Weights of a small CTC audio transcriber: 4.19M parameters.
Rows from block 2, named by matrix and row number. Rows with one number belong to one neuron. Each number is 500 + 40 x the weight over its row's rms, rounded and kept within 0 to 999. All counts start at 0. Numbers have three digits each. After the name is the row's rms in percent of the matrix's.
# fc1: MLP up (model.blocks.2.mlp.fc1.weight, 1152x192), inputs 144-191
# fc2: MLP down (model.blocks.2.mlp.fc2.weight, 192x1152, transposed), outputs 144-191
fc1.176 104:484489545534528474559534511504488483485498517465513534517512489546539533509548568533592522456539482534522538539520467492445495464481481508463474
fc1.177 088:447495439505474545531474540472459464565435517480539497556618570424525476473456519545537496490492466472543532488575561501577470527546505441562449
fc1.178 107:503504567513451555469426538421475454465524498450505511516469549518497436465500453526573426486535470415486554478546471507461489542567496491492501
fc1.179 100:467513463503470516500530527467522515494440488513498460526532500474486465530445558453404486489490393527540518527501494465440503510531605411528503
fc1.180 099:533472475456493463510460510494498563433452539533507536508540447473545502487497486518548450466475423495491496476558464501515589428487491524567480
fc1.181 099:529506499467518477454461494507457450449457546475479505455515538493517550519605539508437440544503508520476520521439487565456586529459513451461528
fc1.182 093:570480553492455515553527546529448513532491538508463516499520493535431535509503517495478493500507498553509448508443452549471483528434495501464504
fc1.183 095:550511562537460488492520486426434523490476437480433493442532581469460531546485476424442546535419529488511500545504558517464479525493526459475452
fc1.184 082:517489452472505494529476481498524513488537460468550497552553530518525409525445443423498505473509473462554494515614500501490470510521523464472470
fc1.185 122:549444540460481525529468540528436496484534518458485531517546478483532472498515449483516493461531528519474453541511570503499564524468583468536557
fc1.186 077:509491505492506546466550510486535461517557597511497454540542538515476411523592516472457465557489534499496502533539552495482503488516504477550489
fc1.187 106:497496492531483440555463500574457527529538474432483457513474510526495485517501490552498484494532481483541517443511441477538494479465491442494508
fc1.188 111:484421532527491530537553540446474529444474482503468456492541443492496504520494455467507480475477484479459482477554488523531532410535431583535485
fc1.189 102:504519445518460477474466480458490436562508487425432467586510538597502537511517489497476410451527532519513430522527460550552482463500570426476485
fc1.190 079:500494518539447521455412461546532464475553503471507497536534528472511474516525607506474417520533502476480486613576538483601569518563588519501489
fc1.191 096:501476547537553572495455500442548454379578495536426495506422531397582475503476453514481461465482507538454548523511527525492446500480554539560482
fc1.192 080:445483474563507482515543534531512497539529501545469574464491581485528571484490490503541572439510520455517493435462495531530499505525470472508583
fc1.193 092:550511502431453516449471551511479485480604507430457487518437549461491483524482512518444486452510499528467513499494459457470496447541497492495520
fc1.194 108:477516519511585525572470578458492539449510435472474455517476517492438496506537481520484496519485393546480477556545488508532507526494486523558480
fc1.195 101:522524553511458461546483492423443513497569485477471546513535448513486441536488455456484555472590467471542498473528481428476514486501476544535568
fc1.196 113:563510514510489552472501552482523515540520544487481441498497447458524493481555505496543431519486511550454497546418511520497465555504509427525465
fc1.197 083:564446479482469556500468526431460513489497495484540486454453497472439518522457466547501518543445548488544430520450461552546482484519498453578515
fc1.198 100:486574494564476480440521480555473462520490449551509459478424530532455519541488502500603508398452520542451485522409564429555520482481547451532438
fc1.199 096:480505459464453481439472531507563518484526445509414453555483553509553472536546434548557448582463536491456432569502458468532473541514471530503523
fc1.200 111:507474465486599480545440521463511579432516525447527466462561539511478553431516547448528536495521479480496443434542398480487518486442491454548486
fc1.201 128:537503576479530513516506455498466549526547578493523566506485468503533497445503529495513408499518469545478494558551473512538461483539522505524533
fc1.202 091:473503559516468588505494482522482487447465537555472547455540474507495520514543533541515438492501546489426523524425568479547462539515530451507419
fc1.203 112:469504538511527459446468505407537485412578551495543493519499577415509475587488508541517459475486582495522492571495492484454485504469526526539488
fc1.204 092:501486551472475529457525521455460459479459501469552495454472499514527559559496482510522532573446556510521541505483498485488448481456496504480515
fc1.205 095:471446495528533465545488540534512485423534550389458471474463521552485511508540512515501418550475508525503496518490548562493506570519453535524554
fc1.206 110:473456534546501488509487515519528530492483635516469477503508478498563559484454463478499480515486477516498514571569486461528493583504557488542518
fc1.207 084:524456385465500513547500452556537578453509404441527466481491512493495570475520436489487520529522517480495465546467486509444483528505542463550534
fc1.208 088:464495504452551516528460449497588581477474515486484489493522451525465550540587542543519479470479524573481504461504497482513554508480493501442494
fc1.209 083:508492478504500500503465523428515499476481523482502582556547518552467561470458488464528619556535496451476493552493550517571543496483592571480437
fc1.210 095:564553568542491564491496517470488453478463529561453468566458504507437540496422517497442517587484516547545407466549473398486458442507527516528487
fc1.211 080:424448525506509443539515556500504479460531501452556495538484538501539514620466521507508512501532517510416568538534562441545550538486546549512480
fc1.212 102:517561464537494534544515442447500501506465527454527501534484445478525462504501382481470491424512508477505530554529509557458508500489549516505427
fc1.213 088:495551502488566495538498504525504537531453438473585561459490504542504482530466489514568502558516518528562581526553463513495484490503585498528398
fc1.214 098:502566602528468480480425494479485576463538492536549539538504504566527496474537545466481510584502499485565471476479493505504496452571510482558511
fc1.215 099:415475404516447480476533483546501481584513487522514469578539524474439516568513476515495534540506549536476548533532514513473475580521461504524491
fc1.216 098:446476456468556450511505488605523578488518486513490434487497504564544535471477525515506544546479546499500531569475514483497516470474488464562523
fc1.217 092:475457508461527517496430463457500451498513555590527463485440513549529493509560532509509409499426516424487473495469460553491572584529463538524523
fc1.218 147:476458461561490511525456471491560477439529495455466538434547550434523535509516422511471482475460506548542501557426487481457468432529450512524467
fc1.219 096:480500475474606427476548488500511465502531501524513488499511540542492504493473629530496506468483492498524489480498518471473515551558472433523513
fc1.220 095:522537540484485479470468557401521525511423465494529467515494464474517498621511442564531502494596518499547453476570518477477448487473504491582551
fc1.221 095:533534498400445510538489540522509530480485492565546476495500455555473408493500496517509555435470533552444482508485532488494489431431566467464537
fc1.222 104:465537518509513505512501493528603500533512558498582575514483527500485508538437541528527467510492438567495521467571507504461449509481541550549484
fc1.223 088:494528505593508504495499489498540546475568479543524604478577527478516547510454501551523518456480450452518568471395531531501476520539504543571527
fc1.224 096:529593517493465459556448566512479545512524494501510426515491463454489532469468485531521454505515457442488533474484435424479586515558489470481427
fc1.225 116:424449495482484502505488476515516561490454570488539481537479492450451535493515505512500499418439506577481533470500534386480539517565530460482526
fc1.226 099:545477492508458482509456456537564515524470549461475537511538481498451502521464543527463537460524376512465485497472486570505535541431550528548504
fc1.227 082:571520382493502507507429538478514542499496466491610473473468445452467447547472489437536481444534515508514539500498517496473467537471571531518512
fc1.228 120:537472509493509570525456583472481537519495474459553473443484536546512524532555509530541472564410444490483500490482451516539465488522518547541440
fc1.229 101:535536533500502465536462566576505436489489473541490461523572530493491532565476546462527501422552523471503481506492472512495491590417486437582509
fc1.230 131:500496482515504521566542565472448510423504490528517522463472489517550518573522532500565464444529506553506499506495535502484571442507539432520521
fc1.231 091:529488476514419531453467480552529516547493485496497439438431480507477573521512476522521552480499511517492463438584524557542583483537479526451552
fc1.232 112:586556482547603488481459481492484566557518483504435454536524498513440526466497489487516542549466562453533557522614473506434509528483500531510500
fc1.233 085:415588531519488495478501475492543485493500452485519533528552478516461560478474515582559498514445467464607533539599512448469458466514457529505436
fc1.234 105:483534525483450495516517506429532557502542400571450476473543507520484430505524613545446526529530480512525473508494471535563502634490482467435493
fc1.235 100:604522458527430499464468528521517477506547480456531457481541476519521487434496507412487446595501471517462489545539463504518532549464553521447541
fc1.236 091:469427570502565493527503554540540523487444521409472499464531515463503485554508521457494513483497484496480525448555489479443567528507494512515572
fc1.237 075:492529452432531539493541492512533507415523468514501465461512494557496531509469494518466518471452508516468587557536512545416516587515525507502562
fc1.238 096:470494558463449509462542510482490545489466500475433516459487551534499470408466490514498461535454474494517575428525560513475525457551470522424526
fc1.239 103:511524518531465575498506504497454498499434544506550499527534444500509540533501483467515457480503439449517497525509454637518417464503565431542542
fc1.240 090:523502362535492574557491543578495510536482532502479581477508555535487507587472481561431512558491480479551505537537459419444557508458488423527514
fc1.241 091:501510480503484473474577470508490417502472542492519507559485601488479481508471446542531500508522492421560515497512556567520510464498494454511459
fc1.242 098:550553408477489440537430533507479491491539507484456450466500523511560420526534457540521484507480550427504469459512494457459531556514525550488487
fc1.243 098:461512503449495534510468476512509548509489498467514470538552497480505532536515492450574502570466462538544492486560547502468559560524487465505550
fc1.244 108:511492531520502542526523563489515478442478554452517501507485498503481443531460471536503517550553470501639485475576566507498451462530509471523407
fc1.245 108:510450572509502421580414514452543603453491513486452553441406481515544517542499517588443471507498557554469560526552548503542523493531473447535524
fc1.246 064:479513492496481443458516522404510465535511551498448512517459495524487519561479524529547514477488524531547523454463499497545503527461563534518585
fc1.247 131:509459478486522515538544505563515490457565561514545466502500497478460506495488496482520462534490511533531552546497498492457521513475486501532487
fc1.248 095:523504501489454496457421530513475498587504517490506453444522506548507497517585433484577462528432526525453504534508517497532452546466488451503483
fc1.249 105:533457521589466496529388465506531494599469511471564527477470480418506515511486491429520488487488476458527510503499525538505540458500538538478473
fc1.250 100:497576450500509510521527532536475426443537481493509505513519488497552495613508506555523550607459538523503516554547450509474479476464514408487483
fc1.251 098:511600494516489524441452500492531482525545491490468452532565501464474452491456495429432459420427490492487526547504476541558530502541539518476551
fc1.252 133:510478529550505563457511467455440493456493462464510458541513474506467540465563485536455517460393521441500541479523544584548538482494561518519588
fc1.253 091:537538527507482519429508505513479495511472504500437486511532476527423492448519465497499534508498543483459439522466500467457523502468525540522625
fc1.254 086:513527477516443459571534471490445550545485561438546526464468492457448459495515499504496470497522513530515508618500460500504455508499458450546459
fc1.255 106:535495509512443451546540514504487545525455505473412476427540466496471520429483561511499596481501508496528489503514480484496523546516531516548479
fc1.256 069:584491531543505500525516466450514534498484461474495550498420524536476470490526517464494414586378531482457541505454489506492482490536520533507528
fc1.257 112:536518508458510560486477556580514505509568568518498457453526450516524529477482518523520491535426513522501458485532505527532516528456507502517471
fc1.258 101:491510471536463530493447503491485542507522540517454448473552464501478516514523420597468581550463438476530478512539524507605547532476552469508549
fc1.259 100:534513484509502571461480547507490523472523523499484481452465464514445450479487529556499458488478580505595477493508485510489515504497515391550573
fc1.260 129:496523596526481462551495487483450538507458481494467522475452567556538456381455481477536499472536421473514556466537471450475524450485533490522507
fc1.261 090:494505475494512495500576513474482465538507519463472462525537525529526530557505515515547440542431511551537466498517464419498483480513534493581395
fc1.262 103:456509496543442494506454523485516520532494514514572470516479517536530523544471536504531499465500449507484529561560528451536568519511527494457485
fc1.263 114:495534458546536452525518574474456424481468487527581485503498503482558514468549548470471503485482434505532490604541555424528496516522557514531466
fc1.264 113:532501533489524504558461513445484508416484503504539464454450485478537496518488523520569499410480482539538521562512466498479442534519549443540507
fc1.265 104:449460439492444500538526524584497538536551528468504493472494547497554486595460569620580523453530467473524471538501531472471569464510490488483472
fc1.266 118:500492556515558531480502508495573547486481478550519461458457479538490512548513506443503481461557479564501515551508493501511550429537525491508519
fc1.267 089:508435538551515488467464572443447457418500493551539554507499541519528397507514469554493451424533493440460458539524474526544495426511486507558466
fc1.268 101:542546463490524467562484524494443479455521474452469514506526548488445473427504484543506536473517544472500476411575495476507506438494534581579446
fc1.269 099:510463524480500473492533557554486465471550485466404421555561508497548439542510526577488506480480499484549437617523444504497511546531559515507517
fc1.270 086:481529535495454543401412506553499592508551534528447558503496501545517485496520430505531480516491498519568525485510488516505552571491482536484460
fc1.271 086:487493477505473554493560451442541436547437505438488568501557487494507478441416450493567546481476505496500552546500540480573469473488501522588420
fc1.272 086:530479478481537537521486561512549487542460524418520496554434508447471469456503490550527478485517498570506495551460492481525466469498464468515462
fc1.273 100:555443493491396498534448520576489472514555482497501559422492517590499484526451469506514582577454442521558467492532526479484432525563470569474522
fc1.274 107:522520443505488466506526549538463427479565494522504545497493418556520561529505587529507469483513482486439503554441452538472520457512547454488440
fc1.275 101:481531459481446568539498451521491405501495519543525493485554530507488475455492472540474480502494422476495547546531465447462447559467488477511456
fc1.276 096:532541482565557490503510493487474487454524462479581505471519437485470500570501491554488465499450461503431495500402518489532488460471548460522490
fc1.277 094:484566471476493434472547507430485592516585466518528499453502496490423518549428520498472535503490521505540508561454505481507467495463453499456411
fc1.278 081:470504528540485467505486518592488587506471502527531463526504513557525557527477527508428517526511457458514494441482518571545515545433489594517503
fc1.279 098:446465543497485498476459554506480524497572582514491523570569491456491530516467529533525516573517520463563571558569419524505458590515502493499526
fc1.280 114:488542508471498480540545597427551504463458487498495469540527551548521515496512538587529483554505489523488492548540505457477528469483564567503553
fc1.281 081:506524582465536470568398538507437531541540496505475531473551465448488549491436558478453516478488500543571553500539480492520538460493486460520481
fc1.282 101:425530517483510527512466509469525468441490571508513471587476452521557477555465558438448495536519485449590508478535494482498465473481533489573494
fc1.283 119:472509499473548542520503478444479479520471542509451490468582512554458518449527525558508470567542492454482565463476544571501414549445554509489478
fc1.284 089:510515513489454485427514487450594427477542465524495508566541456520452490468508534484478464561464475455532541526497464459406512458524505540467403
fc1.285 115:474494504471474459479532497497522562499466513490507470617523543527492531489485499462428527530466515514527462496496527447498584445504490431504464
fc1.286 093:476500438518535581444546459491501432574570451524538412551435466507526496445567434463574506475488494567464466511478457589433426468569528462501471
fc1.287 093:498526443522525473472514421548548522390477522601481522541492540482508516417434509534550493402514498528508489448510483487456489500471513498491490
fc1.288 107:575507579497501540478557552477479574454492450521474456502502509533457600476505428513515516414498457471520573533463514511555491507534386531494451
fc1.289 124:481514559567455525500505513458503440530497527477405478563504482595523450511467508526473486540534568493515413502517478497501479528543497425541566
fc1.290 105:487523506546454465470528501509449467465500466511538551498486494596567528448496487438469543530430495524438542565516538557539518521573502552549539
fc1.291 099:548490516483452426527455530521435498470456488508406475428458450539553529418482478435518538477423473459505548559453522438512505507538485505572473
fc1.292 096:600488489467525518505461508508504479527491551548468477525525470442532568480483464564530478531519505564565513448487436522461482605456431421551496
fc1.293 099:534524448483497500509473415516497479503467502534498490486507475448454530556489529560531568531508622541479496513478476514583524493576550471488510
fc1.294 115:490510479468523618506504527527499492473493549524496480477498453498520559506490489589450478580441507510473521541509507483567507512453546470533544
fc1.295 097:490497501473532521421519531529492458526473511512580511521548553492499553494505506429522487451467505463447464531603547497504528477510588568477503
fc1.296 118:477519478504485537524542470406488459419462444546581540481479452514554466451443535475503505498538500534505484476460466514509520467519514469491471
fc1.297 089:547516443497482376540403566526508596541452499474486468489463549519495459506479588484508458483473477516537467491609490576496485499517534478493466
fc1.298 105:488565527508485520481518467556473461488453475444506516494462519438442518525511508511448529489441482550463558504531433531535510541507528422482484
fc1.299 098:488563543516529505513559471449492495511513462452491492470478468530508563474483514494482512475529542555508587542461462478441571608548531561556438
fc1.300 107:540486499505448558476534517497449547521489438610527501498493511481504485494477488530542519502493491493482501481522455501444461448502526510506566
fc2.176 097:478521535521446526469475505532501507544505499504502556462503466435434524466460501480514468554481497537501520413513519561501433496487496506561481
fc2.177 091:549485502515524480545508536533513495444503460492459446503416521533576483594501534514544529556570530553490508502465524555471553418493457539481555
fc2.178 119:491528510488486536450562471544515551507454537525508491451506486500451597577493439478542509492497529453462490476527422465541562510476444513482504
fc2.179 102:567462510571471506490520493479453400512528527491528513424466480471508433548572465560593489535566484498523549504529524527500540414507497499466487
fc2.180 094:524537399509498551506529484504576532501487459482504523524545554541420469514460551516505483500461548508457468461528564425470556467447574530508443
fc2.181 102:503542502479523500500498444529541538511518503449517521462515414539394433473439433544516464533533480501509461550587546438511479444493452518516531
fc2.182 098:499563505475534533502498513480476498487502473498497438523578511481483554430464459455510560513443509455469492418537454514426524537397514505478553
fc2.183 083:506485515520559517458509502507449430487504533506485514591459487552464461447540487490483506501483464455559478475520556528473530484511505467502520
fc2.184 099:457485503501525464437504495519504467537510519456461558476485471525465470511516490448544536478508536453572436455509479532517528455422497499480487
fc2.185 112:503499489483507475536517485501519477549450473504471566571477443515456462442455555549426455535504435463448491424478454467520424483409522554528489
fc2.186 082:447454520530490495539497451519554478449482472461522546533475481535457476438433521550511508477556451465579508479485527481513557513597425469515530
fc2.187 104:559519579530536555492484502466554435484446510469553531468485510433552490430526453512554492486555454522462546531459544460562502504546489490479582
fc2.188 113:589588562479515444447482487537458547439501434478467517517458420459464454494509550547478593498516472515515512530485455472474510450487492530503490
fc2.189 103:516449480527513511548560492542450477422466535475539507491477493536459542519467490478512506511490438471472458501477506554455471451544476500448520
fc2.190 092:477540586501500482446541543535453541473488467466474440485489496511478480461500442527538472505514517435575541516452479480425456535453477539486501
fc2.191 090:443535557469490507518482500505447464526473504594559491496546540511453503524545534524523551530546514465491455562597438416491580503456529519435532
fc2.192 093:497512522542418487459504471463563509503527467486532438489494459526471528500503490509441530466449573534503474487459452544533502551459497492462467
fc2.193 115:486512518514478537485577522543471543449458475551544506528556477568546509539468506524546516437505444520504478498493517571553457543471522564504532
fc2.194 119:530510529544498506479463395504516485528462522548450522503452478485483487510518456514546474449544473460441506490505514448521528508449534506501484
fc2.195 094:490528476503505502494521494565520479536477517500553451490540481437488581532445500568471441573361520568491465482490552551533474506466460458507423
fc2.196 118:459529481524502432495545540514529442466518503513524507507452459456446592574482564533476541485477531487560497439496498535510577552499520537506511
fc2.197 082:579516453493468494535540495475543509499439576489452470478497487454543508477517558424494461494467451527484514468437483499479500515445505574489524
fc2.198 104:483494468518479530502399487481411509456535562495468554548457520523513472480425488542484534550495506435562454484549467523497542479485468464519508
fc2.199 112:498556524601529515469523536520499491479541487483437506550540505497503522491502552496450453468546454516529504508523502487437490538459536494468496
fc2.200 103:533500529526515442486495514487541516561541519517504531549467514524460514534488509488462450438518463443534508497498628545506530576458447520520496
fc2.201 112:531473508500475579515497474431533551586464465500503459491483516517522460601421479477580477515448527462449551467598469483491519437503445498509491
fc2.202 102:501509475455551443526543454459481534528531557481573484514495500533487462481465440464501489455474467533530523531524468472442501463477446479523570
fc2.203 116:542501427522505595518515502445446517464472548578519475480407538480505512506518578488541532502411428530522538520529529455506572489464476590544510
fc2.204 084:486608500464471478494457526419530476543416493509487499555560540475478485434486420468464572540481475534503467527546486451501523514520505546556537
fc2.205 100:554529481492493526475445472430512540546513501549471480488500507450520545492454494548425433470500456558524456505453547471486493472449531531463509
fc2.206 111:588498468527485499509509534547514478469507516487527459480506515468466408471482539477487456509587607534574510508474499490508521585517512476475452
fc2.207 081:466490572538492495455509494514472389587456468563481553497520569492526425499485577507437490506451567485507496447515502510441556491513396501438498
fc2.208 094:491506496439464508569492494485493465512549551509485484414531504500574506520580447490458474527529556512475473543496604547434588476514542444496524
fc2.209 086:510440493430537498490564479586540458510492458467518416446458487438496452473448474503424428509489452549509475463497454473458415487533467450497474
fc2.210 096:444571488540457414502544501567536519545504491474539433432434495478553491559540471497567539495560526448465552559497492542516534514514526510517497
fc2.211 090:484515475508489502439492481465558478509438552575547566395516451547464445454525480536487444414409499514474489395412491533470464473438478436528448
fc2.212 095:467494487499449523466414467466509483433485550499501545426462576522515420460532544433514503531499462463523505541540517456542491434480525521481563
fc2.213 089:478507507464545443545518521568519461528495574482504450538510520422471596521500482531406463466530474479480518459452552456505441494500485487493555
fc2.214 111:450503486447549509560429381481470545499508520483553530464463477464483545494511575463530482458487536423464394519519501440491549477505448574444526
fc2.215 108:517486486502509500538498504501532453422590494499494507483479535503508533501550465447493434494446490417504460479490511545615505445496465458560496
fc2.216 091:478513526441460503433440542410482493505504462494535495459488589375490429573540544534548448550476506422478495456516518559550513513435470505490512
fc2.217 078:528525498464534487477514554536478457441530505482501537520477480462482503459486478463543602524537501590485500490438520508515473488514560504509562
fc2.218 156:552529469452519514519495420511564511484523435520440571530477443481445495446512581523597528489583531528525469547524536483528481436449515490496502
fc2.219 100:564523519460469506476521450564542580524432466526501453451422537453469551470479493514531451517516490545582474536502485504494521546532541460454493
fc2.220 101:444511526493510518497510416523486490579458417544441502531474571488543578506521520560509479499533528509515516548569435452505473501573515514476494
fc2.221 094:482486492543505507470488498512493437498460514488463525527566497468529521499463529515498486516606453513525574521461399502456456547585457513486450
fc2.222 093:556440460455495485502511514528519571409515494494495446515539509519561488491582493511445508501486486519497572502472546504547544485575483516470556
fc2.223 089:524520443511560480544508509519532538560484505444460463572493498554598495506494543444491451515523551561526499545516518508527439526499495429444512
fc2.224 106:508456471426557517496501471478483413497500486438500556495529477383470535482492510518543493471467507569508457446470474568474465571530474572525521
fc2.225 109:532546514450512431485464494454525508460536417558490416530568474500522458527545466477471448462498546547456465506452547515485505554532467489475490
fc2.226 092:514514488530507536512518491464477467510550447558500499473475511507491481434517548501490402568472498515535488480528475482527473425478504531457497
fc2.227 094:420533495516464467544429488468478467440476513389516418507499475508536480482517573480555505424454452512444481512465526493482548576466545460483466
fc2.228 109:558509435541474476477482493520508501524486513580435471460402487488472565556516381481420429541518477470460520472499497492497515465493513556545484
fc2.229 094:491420500467544500454483450476576548563554488454514500485474433487537539409487445507473528562544539563517518449533469491466528491491506554473530
fc2.230 094:523470546536552457493435486505508471499542518510452477527494516493440465394562337495445555496445422494458472499433504512575548471398492488502485
fc2.231 084:543469483492474516446521425488449438467515461574532519490483490520490485550505514450471429442487536413530473455520568457517460492510527425556487
fc2.232 098:435497478518503464567560468513541498520485450438445525537477475445571539570495457496441466548515516564517477404499516538571493554449517382515488
fc2.233 090:482534441607473533478483558518466441521508511553418519473452562518484443490483585452458464487519409531455474434495540479521414472565468536488520
fc2.234 098:555515478437568482462477479470471436471481545445521511513561516485438552489547420554504497536582569498551482555498440478474515579534475565473507
fc2.235 103:419524503477548522506483517462500428512444522571484589500433482484481508527536472467454496483498543462587460524403487503534424508455539436482485
fc2.236 092:527523387509547495569506400418544450506488482498547436511462470481456429505561494537555551579503467490472452542456553500506524489497514510513448
fc2.237 075:473482470544487400495446519417488494538475589534476515518521520492549512491454522402438489490483516544508521473485386464529513523484502512458426
fc2.238 091:485518474620444509526480550543494483480539524492587500547549434450468450536414472498470472436551552489532448571506452505523544497459477441519503
fc2.239 099:529481538423542431551493497446566472474570493480467549437526597516478505471545508530447505517509546517465496517535526423467507548498472520524486
fc2.240 093:447477501492487478523540434532469430494580488490544499482552475457484497453509435553514583488527518489544411545437425489464449519504431472556524
fc2.241 088:540434421505470463517483421497525498536466463507480492562498528515422492528463439426529561513530508512455527514470500502496507521501594542513551
fc2.242 094:492523545532466489498510517511503534486543491540429511559477495514491466498483475507452510456561489520490535519519552580585465593524445558545500
fc2.243 106:465445536443492446518480543497518425455453453516535513492412453428585479478464501478511556534532532500479532482416467469585457504491454504535463
fc2.244 107:505435461539491474509482506533443485446466471523509508508461407457474569565492583468508475547494504573511505436455539465462530516466465459492507
fc2.245 118:514467512480549588504563551561530480469503471483519486505463475542497485648503462499524519515514487513595545527494466427471547508498458426463527
fc2.246 069:535511501470516450484482469436507488517495533461467477525539567471514550482505487464451438477434513410516468490554545536441501520568462508501545
fc2.247 112:459533470558548515480509515478463462558478468464458548480469505444510527497511455557439540483506510429491472499508578561539464530562527466532498
fc2.248 100:512531585522493475466582520482493513476526469423499519497470551475488554518474552496544515473550495491447433467470492450453486481520499504441506
fc2.249 093:515506524493492499498552467476477490469489485451390542441542460546508530517490525518528511493510500512433525551485537455556480515409452502488530
fc2.250 110:479499499432492458428556498498455525488509497552528511449449475478479521478531526463497469554559381448528460569514460548517521477500503511528518
fc2.251 096:473466504513427458511397551459431415410531537460504515482414491508562437518472455585519506470479423484461518432447512527457498474488507526567550
fc2.252 137:487577465397454497510527447465483551550514494533525467460466479454485458546460491544556451519492502493504508446483498490466589494524491527521469
fc2.253 106:453479513513552556491498525523520456506517485546523503503539481464547498532460518432471574535555521489469517455535517532553493499539432520502501
fc2.254 091:536489468485478583535520555538539521490472489452557510549466490474479518507430513560497506496510455559467469431503449560478557491453507489541575
fc2.255 104:468547466467531463452473537565452505452559417542557538501563618551533484512546515518528441572494525478548566454448518448486472441489504482448516
fc2.256 075:464549527442430494525485551503500463501602433524486465546542478461500546496458450555496545448509449490517501535530487501492587573517543519530517
fc2.257 097:503473481499548512530466505546534525523477547506493457573531577504460570495517499536503496478471479472535534462434531429432541551476481508446456
fc2.258 098:565466509504436470592522500494533477546526492513576544544552440496466467501451585491488475556492457510494544413501464422510427470472371509518450
fc2.259 089:498571481504496428553558538507496558497470386481486492534534548427550485496472497476469512573528467549486483487519501484553531454487568465473494
fc2.260 125:489544479504436528475571514495513513444501545476509537485498525522418620460537501476540564444548553610464418431461499517494489482507461466491490
fc2.261 091:504476437567425523519496451541459502523577522528446515449441442450486521546506499519494500480447455468476443475519525467502508504466486467464540
fc2.262 091:507450482519449492488513493552573535542471544508514530462480525500413527471434542463547534516495517422507450462432455574462436555495483538496452
fc2.263 102:489497484478474526507605440522478526502456438462429507499554469533525502568486521502543505519493492473508549428461470527424518468468523485482495
fc2.264 096:498584533427564489438512516495534431456563480536494537520502497479469457484508421491424426519547472499571464439500485518483530574475471508488468
fc2.265 099:516498461520535450476521530422551479524572470524482470496471477484514514481517545451502521516525483488393454424498491542485441450465585472529508
fc2.266 099:542437508489501488477451539563495490469503506543470506459502531533472439475468443520465538499479455443527487511502517557567536446411424428431498
fc2.267 085:473582504544476571492487408564572502561480491486474529544446454474491536483503488452473470553552463569474498486536461435506493505460513529483515
fc2.268 096:402467563514490527492490518449533500560501499529434516474590550439551510478480538490446512523474506565466505508441426540451487467462526454486555
fc2.269 094:563465504525539596502454559430431439508514396481441545487422532487563517470501542516507475509467505464512494452502483415474449492487472552569506
fc2.270 094:504534415497511501566545576443508504507561447427529494473482536488491585480463576627496452502514475469559532497528495504484459467486515472531518
fc2.271 086:503525609532548450491502514587511515481510435445516465487427488515499541562520456473521473559522443506459486492498471500579509522524537484491502
fc2.272 090:447553538513450477451434481547513516495467539530465469476493517537572464501423523480525458483469586460497536429505536520595514444433473545546448
fc2.273 119:509523502515470539443590525498522494538511457457483489524517482504543468503504529499457451454520464471448491482547480485467518542514607566521508
fc2.274 107:472488480527480487506490524472468436449437448579550490517496541522414502546504486400478504507477455444541478513403486541547455532535494464471586
fc2.275 095:519486463572546546575498528516541540532569541526500475484495470423516412515465439477509547550500539542486551501505498486499573435528475491502491
fc2.276 100:444476503442472484545545458492518464536537500427484532539474538474508542480443526432473481525489480474560474483568448420402502433566507570518484
fc2.277 092:546485519484550544548551546482553413558494547433470511575487492535499478495515479453548470455494463419502473448510467542439502497494521504392513
fc2.278 088:529434381461513510458503458404490450519446559461463502474532509544398451498569505529485480517457461588496532451466490485579447522508483433525521
fc2.279 110:461502564488565515505409482506515455528477479408489531465477524472473434448493568530458499479507438536508512482459468475488574468511524424505449
fc2.280 117:462473515457540461520423468484548568495512561550512505465526492487456433556549461436518516502548555403454447460474520479546382558429457510512473
fc2.281 097:511529454491468490476560526504508439439600496467530461507448470530533449464519520461567520438514511476528477507489450453440499474514554545484534
fc2.282 089:542565579513508479490549476508458471413433514550498513466447543477522526560557532487573479558502513533505488513499529471479505518448480516499524
fc2.283 114:545495510487525422583496485466459487497466432484497554516480526479570442519446475501407453469545516539545477457531481514460472485498448500534481
fc2.284 086:568506481537483501523456518534506547498462491514553404463512575488570428510460375527552553496501436487499498524462571490507539513550512515496596
fc2.285 116:551454473571532459521500534514475492490559523512482539427485508562542487503533552455603516521523460480512544502493492521501513518512539559501550
fc2.286 089:507472496564414561486432559504510539466524433509524565568519535524565480465482540457478463433497423515539449508525473479565539557446557443449525
fc2.287 096:462476475493414465475531474521464467565544492505543468475535467546520531567501414574563451452432533487431539501486396500449422510558527525518482
fc2.288 112:465540510522495459494431501453505477512450486556516526499459415514470452554470566482435475534503546408475516518461455497501548476436518481491495
fc2.289 108:544483465475550500556533495495551501486474473505562531395516487434447557485516521468460553433433476537414531491473498573511546460475509609492512
fc2.290 093:507443427495499600508509494553491553537455576488494457568522438491440509546459571566549481493484478512469459465502465396489480504505549503463531
fc2.291 099:459481549492626500479524501494556495410548477469484501543491570545495499454528517521493440462561512441452548420510513542529588548532486445525505
fc2.292 096:472479539464428450471564484515578521511551490442482420457543492514507527515465554523475469478445509436490513498499444472441494578480525476444511
fc2.293 122:509489574484525499497450544482450512491545521533457524558562401550532487472451455517561480521531427490588488459514452522456500505465496522510574
fc2.294 117:467491492464528476498468431473509515518615499503603530459512568489515433495524466496518424500447472450473491479501510467557470474488487497503503
fc2.295 097:487526554436554548504559570470538532443529570502485484490482499487443510511422459503449447559481498455453482439491493477544568537471469497447508
fc2.296 088:497466551542557516497590526493517552517478556491458542520620550526447436489465514507482546537478481480420533438520481497526557612492484513460532
fc2.297 093:489504494464507553520524540438457487523486537535404490514499485564516560463559521548452476411522459534545465477449458490443543513488458480429577
fc2.298 094:515487461495493386514484480493452496505491542498565430480502475531499495523402493546481521516533537467561485489425506500469507458524504510539458
fc2.299 084:485446594585550530519450478562487409514531496484521515484459556464497479478420525479477481521488511458513498535442431432532435442493579488485565
fc2.300 115:569545444490510526561465536473558454447417493417447477544411508482479528490507506497510494526503475492476521503476520486565568472502549525503549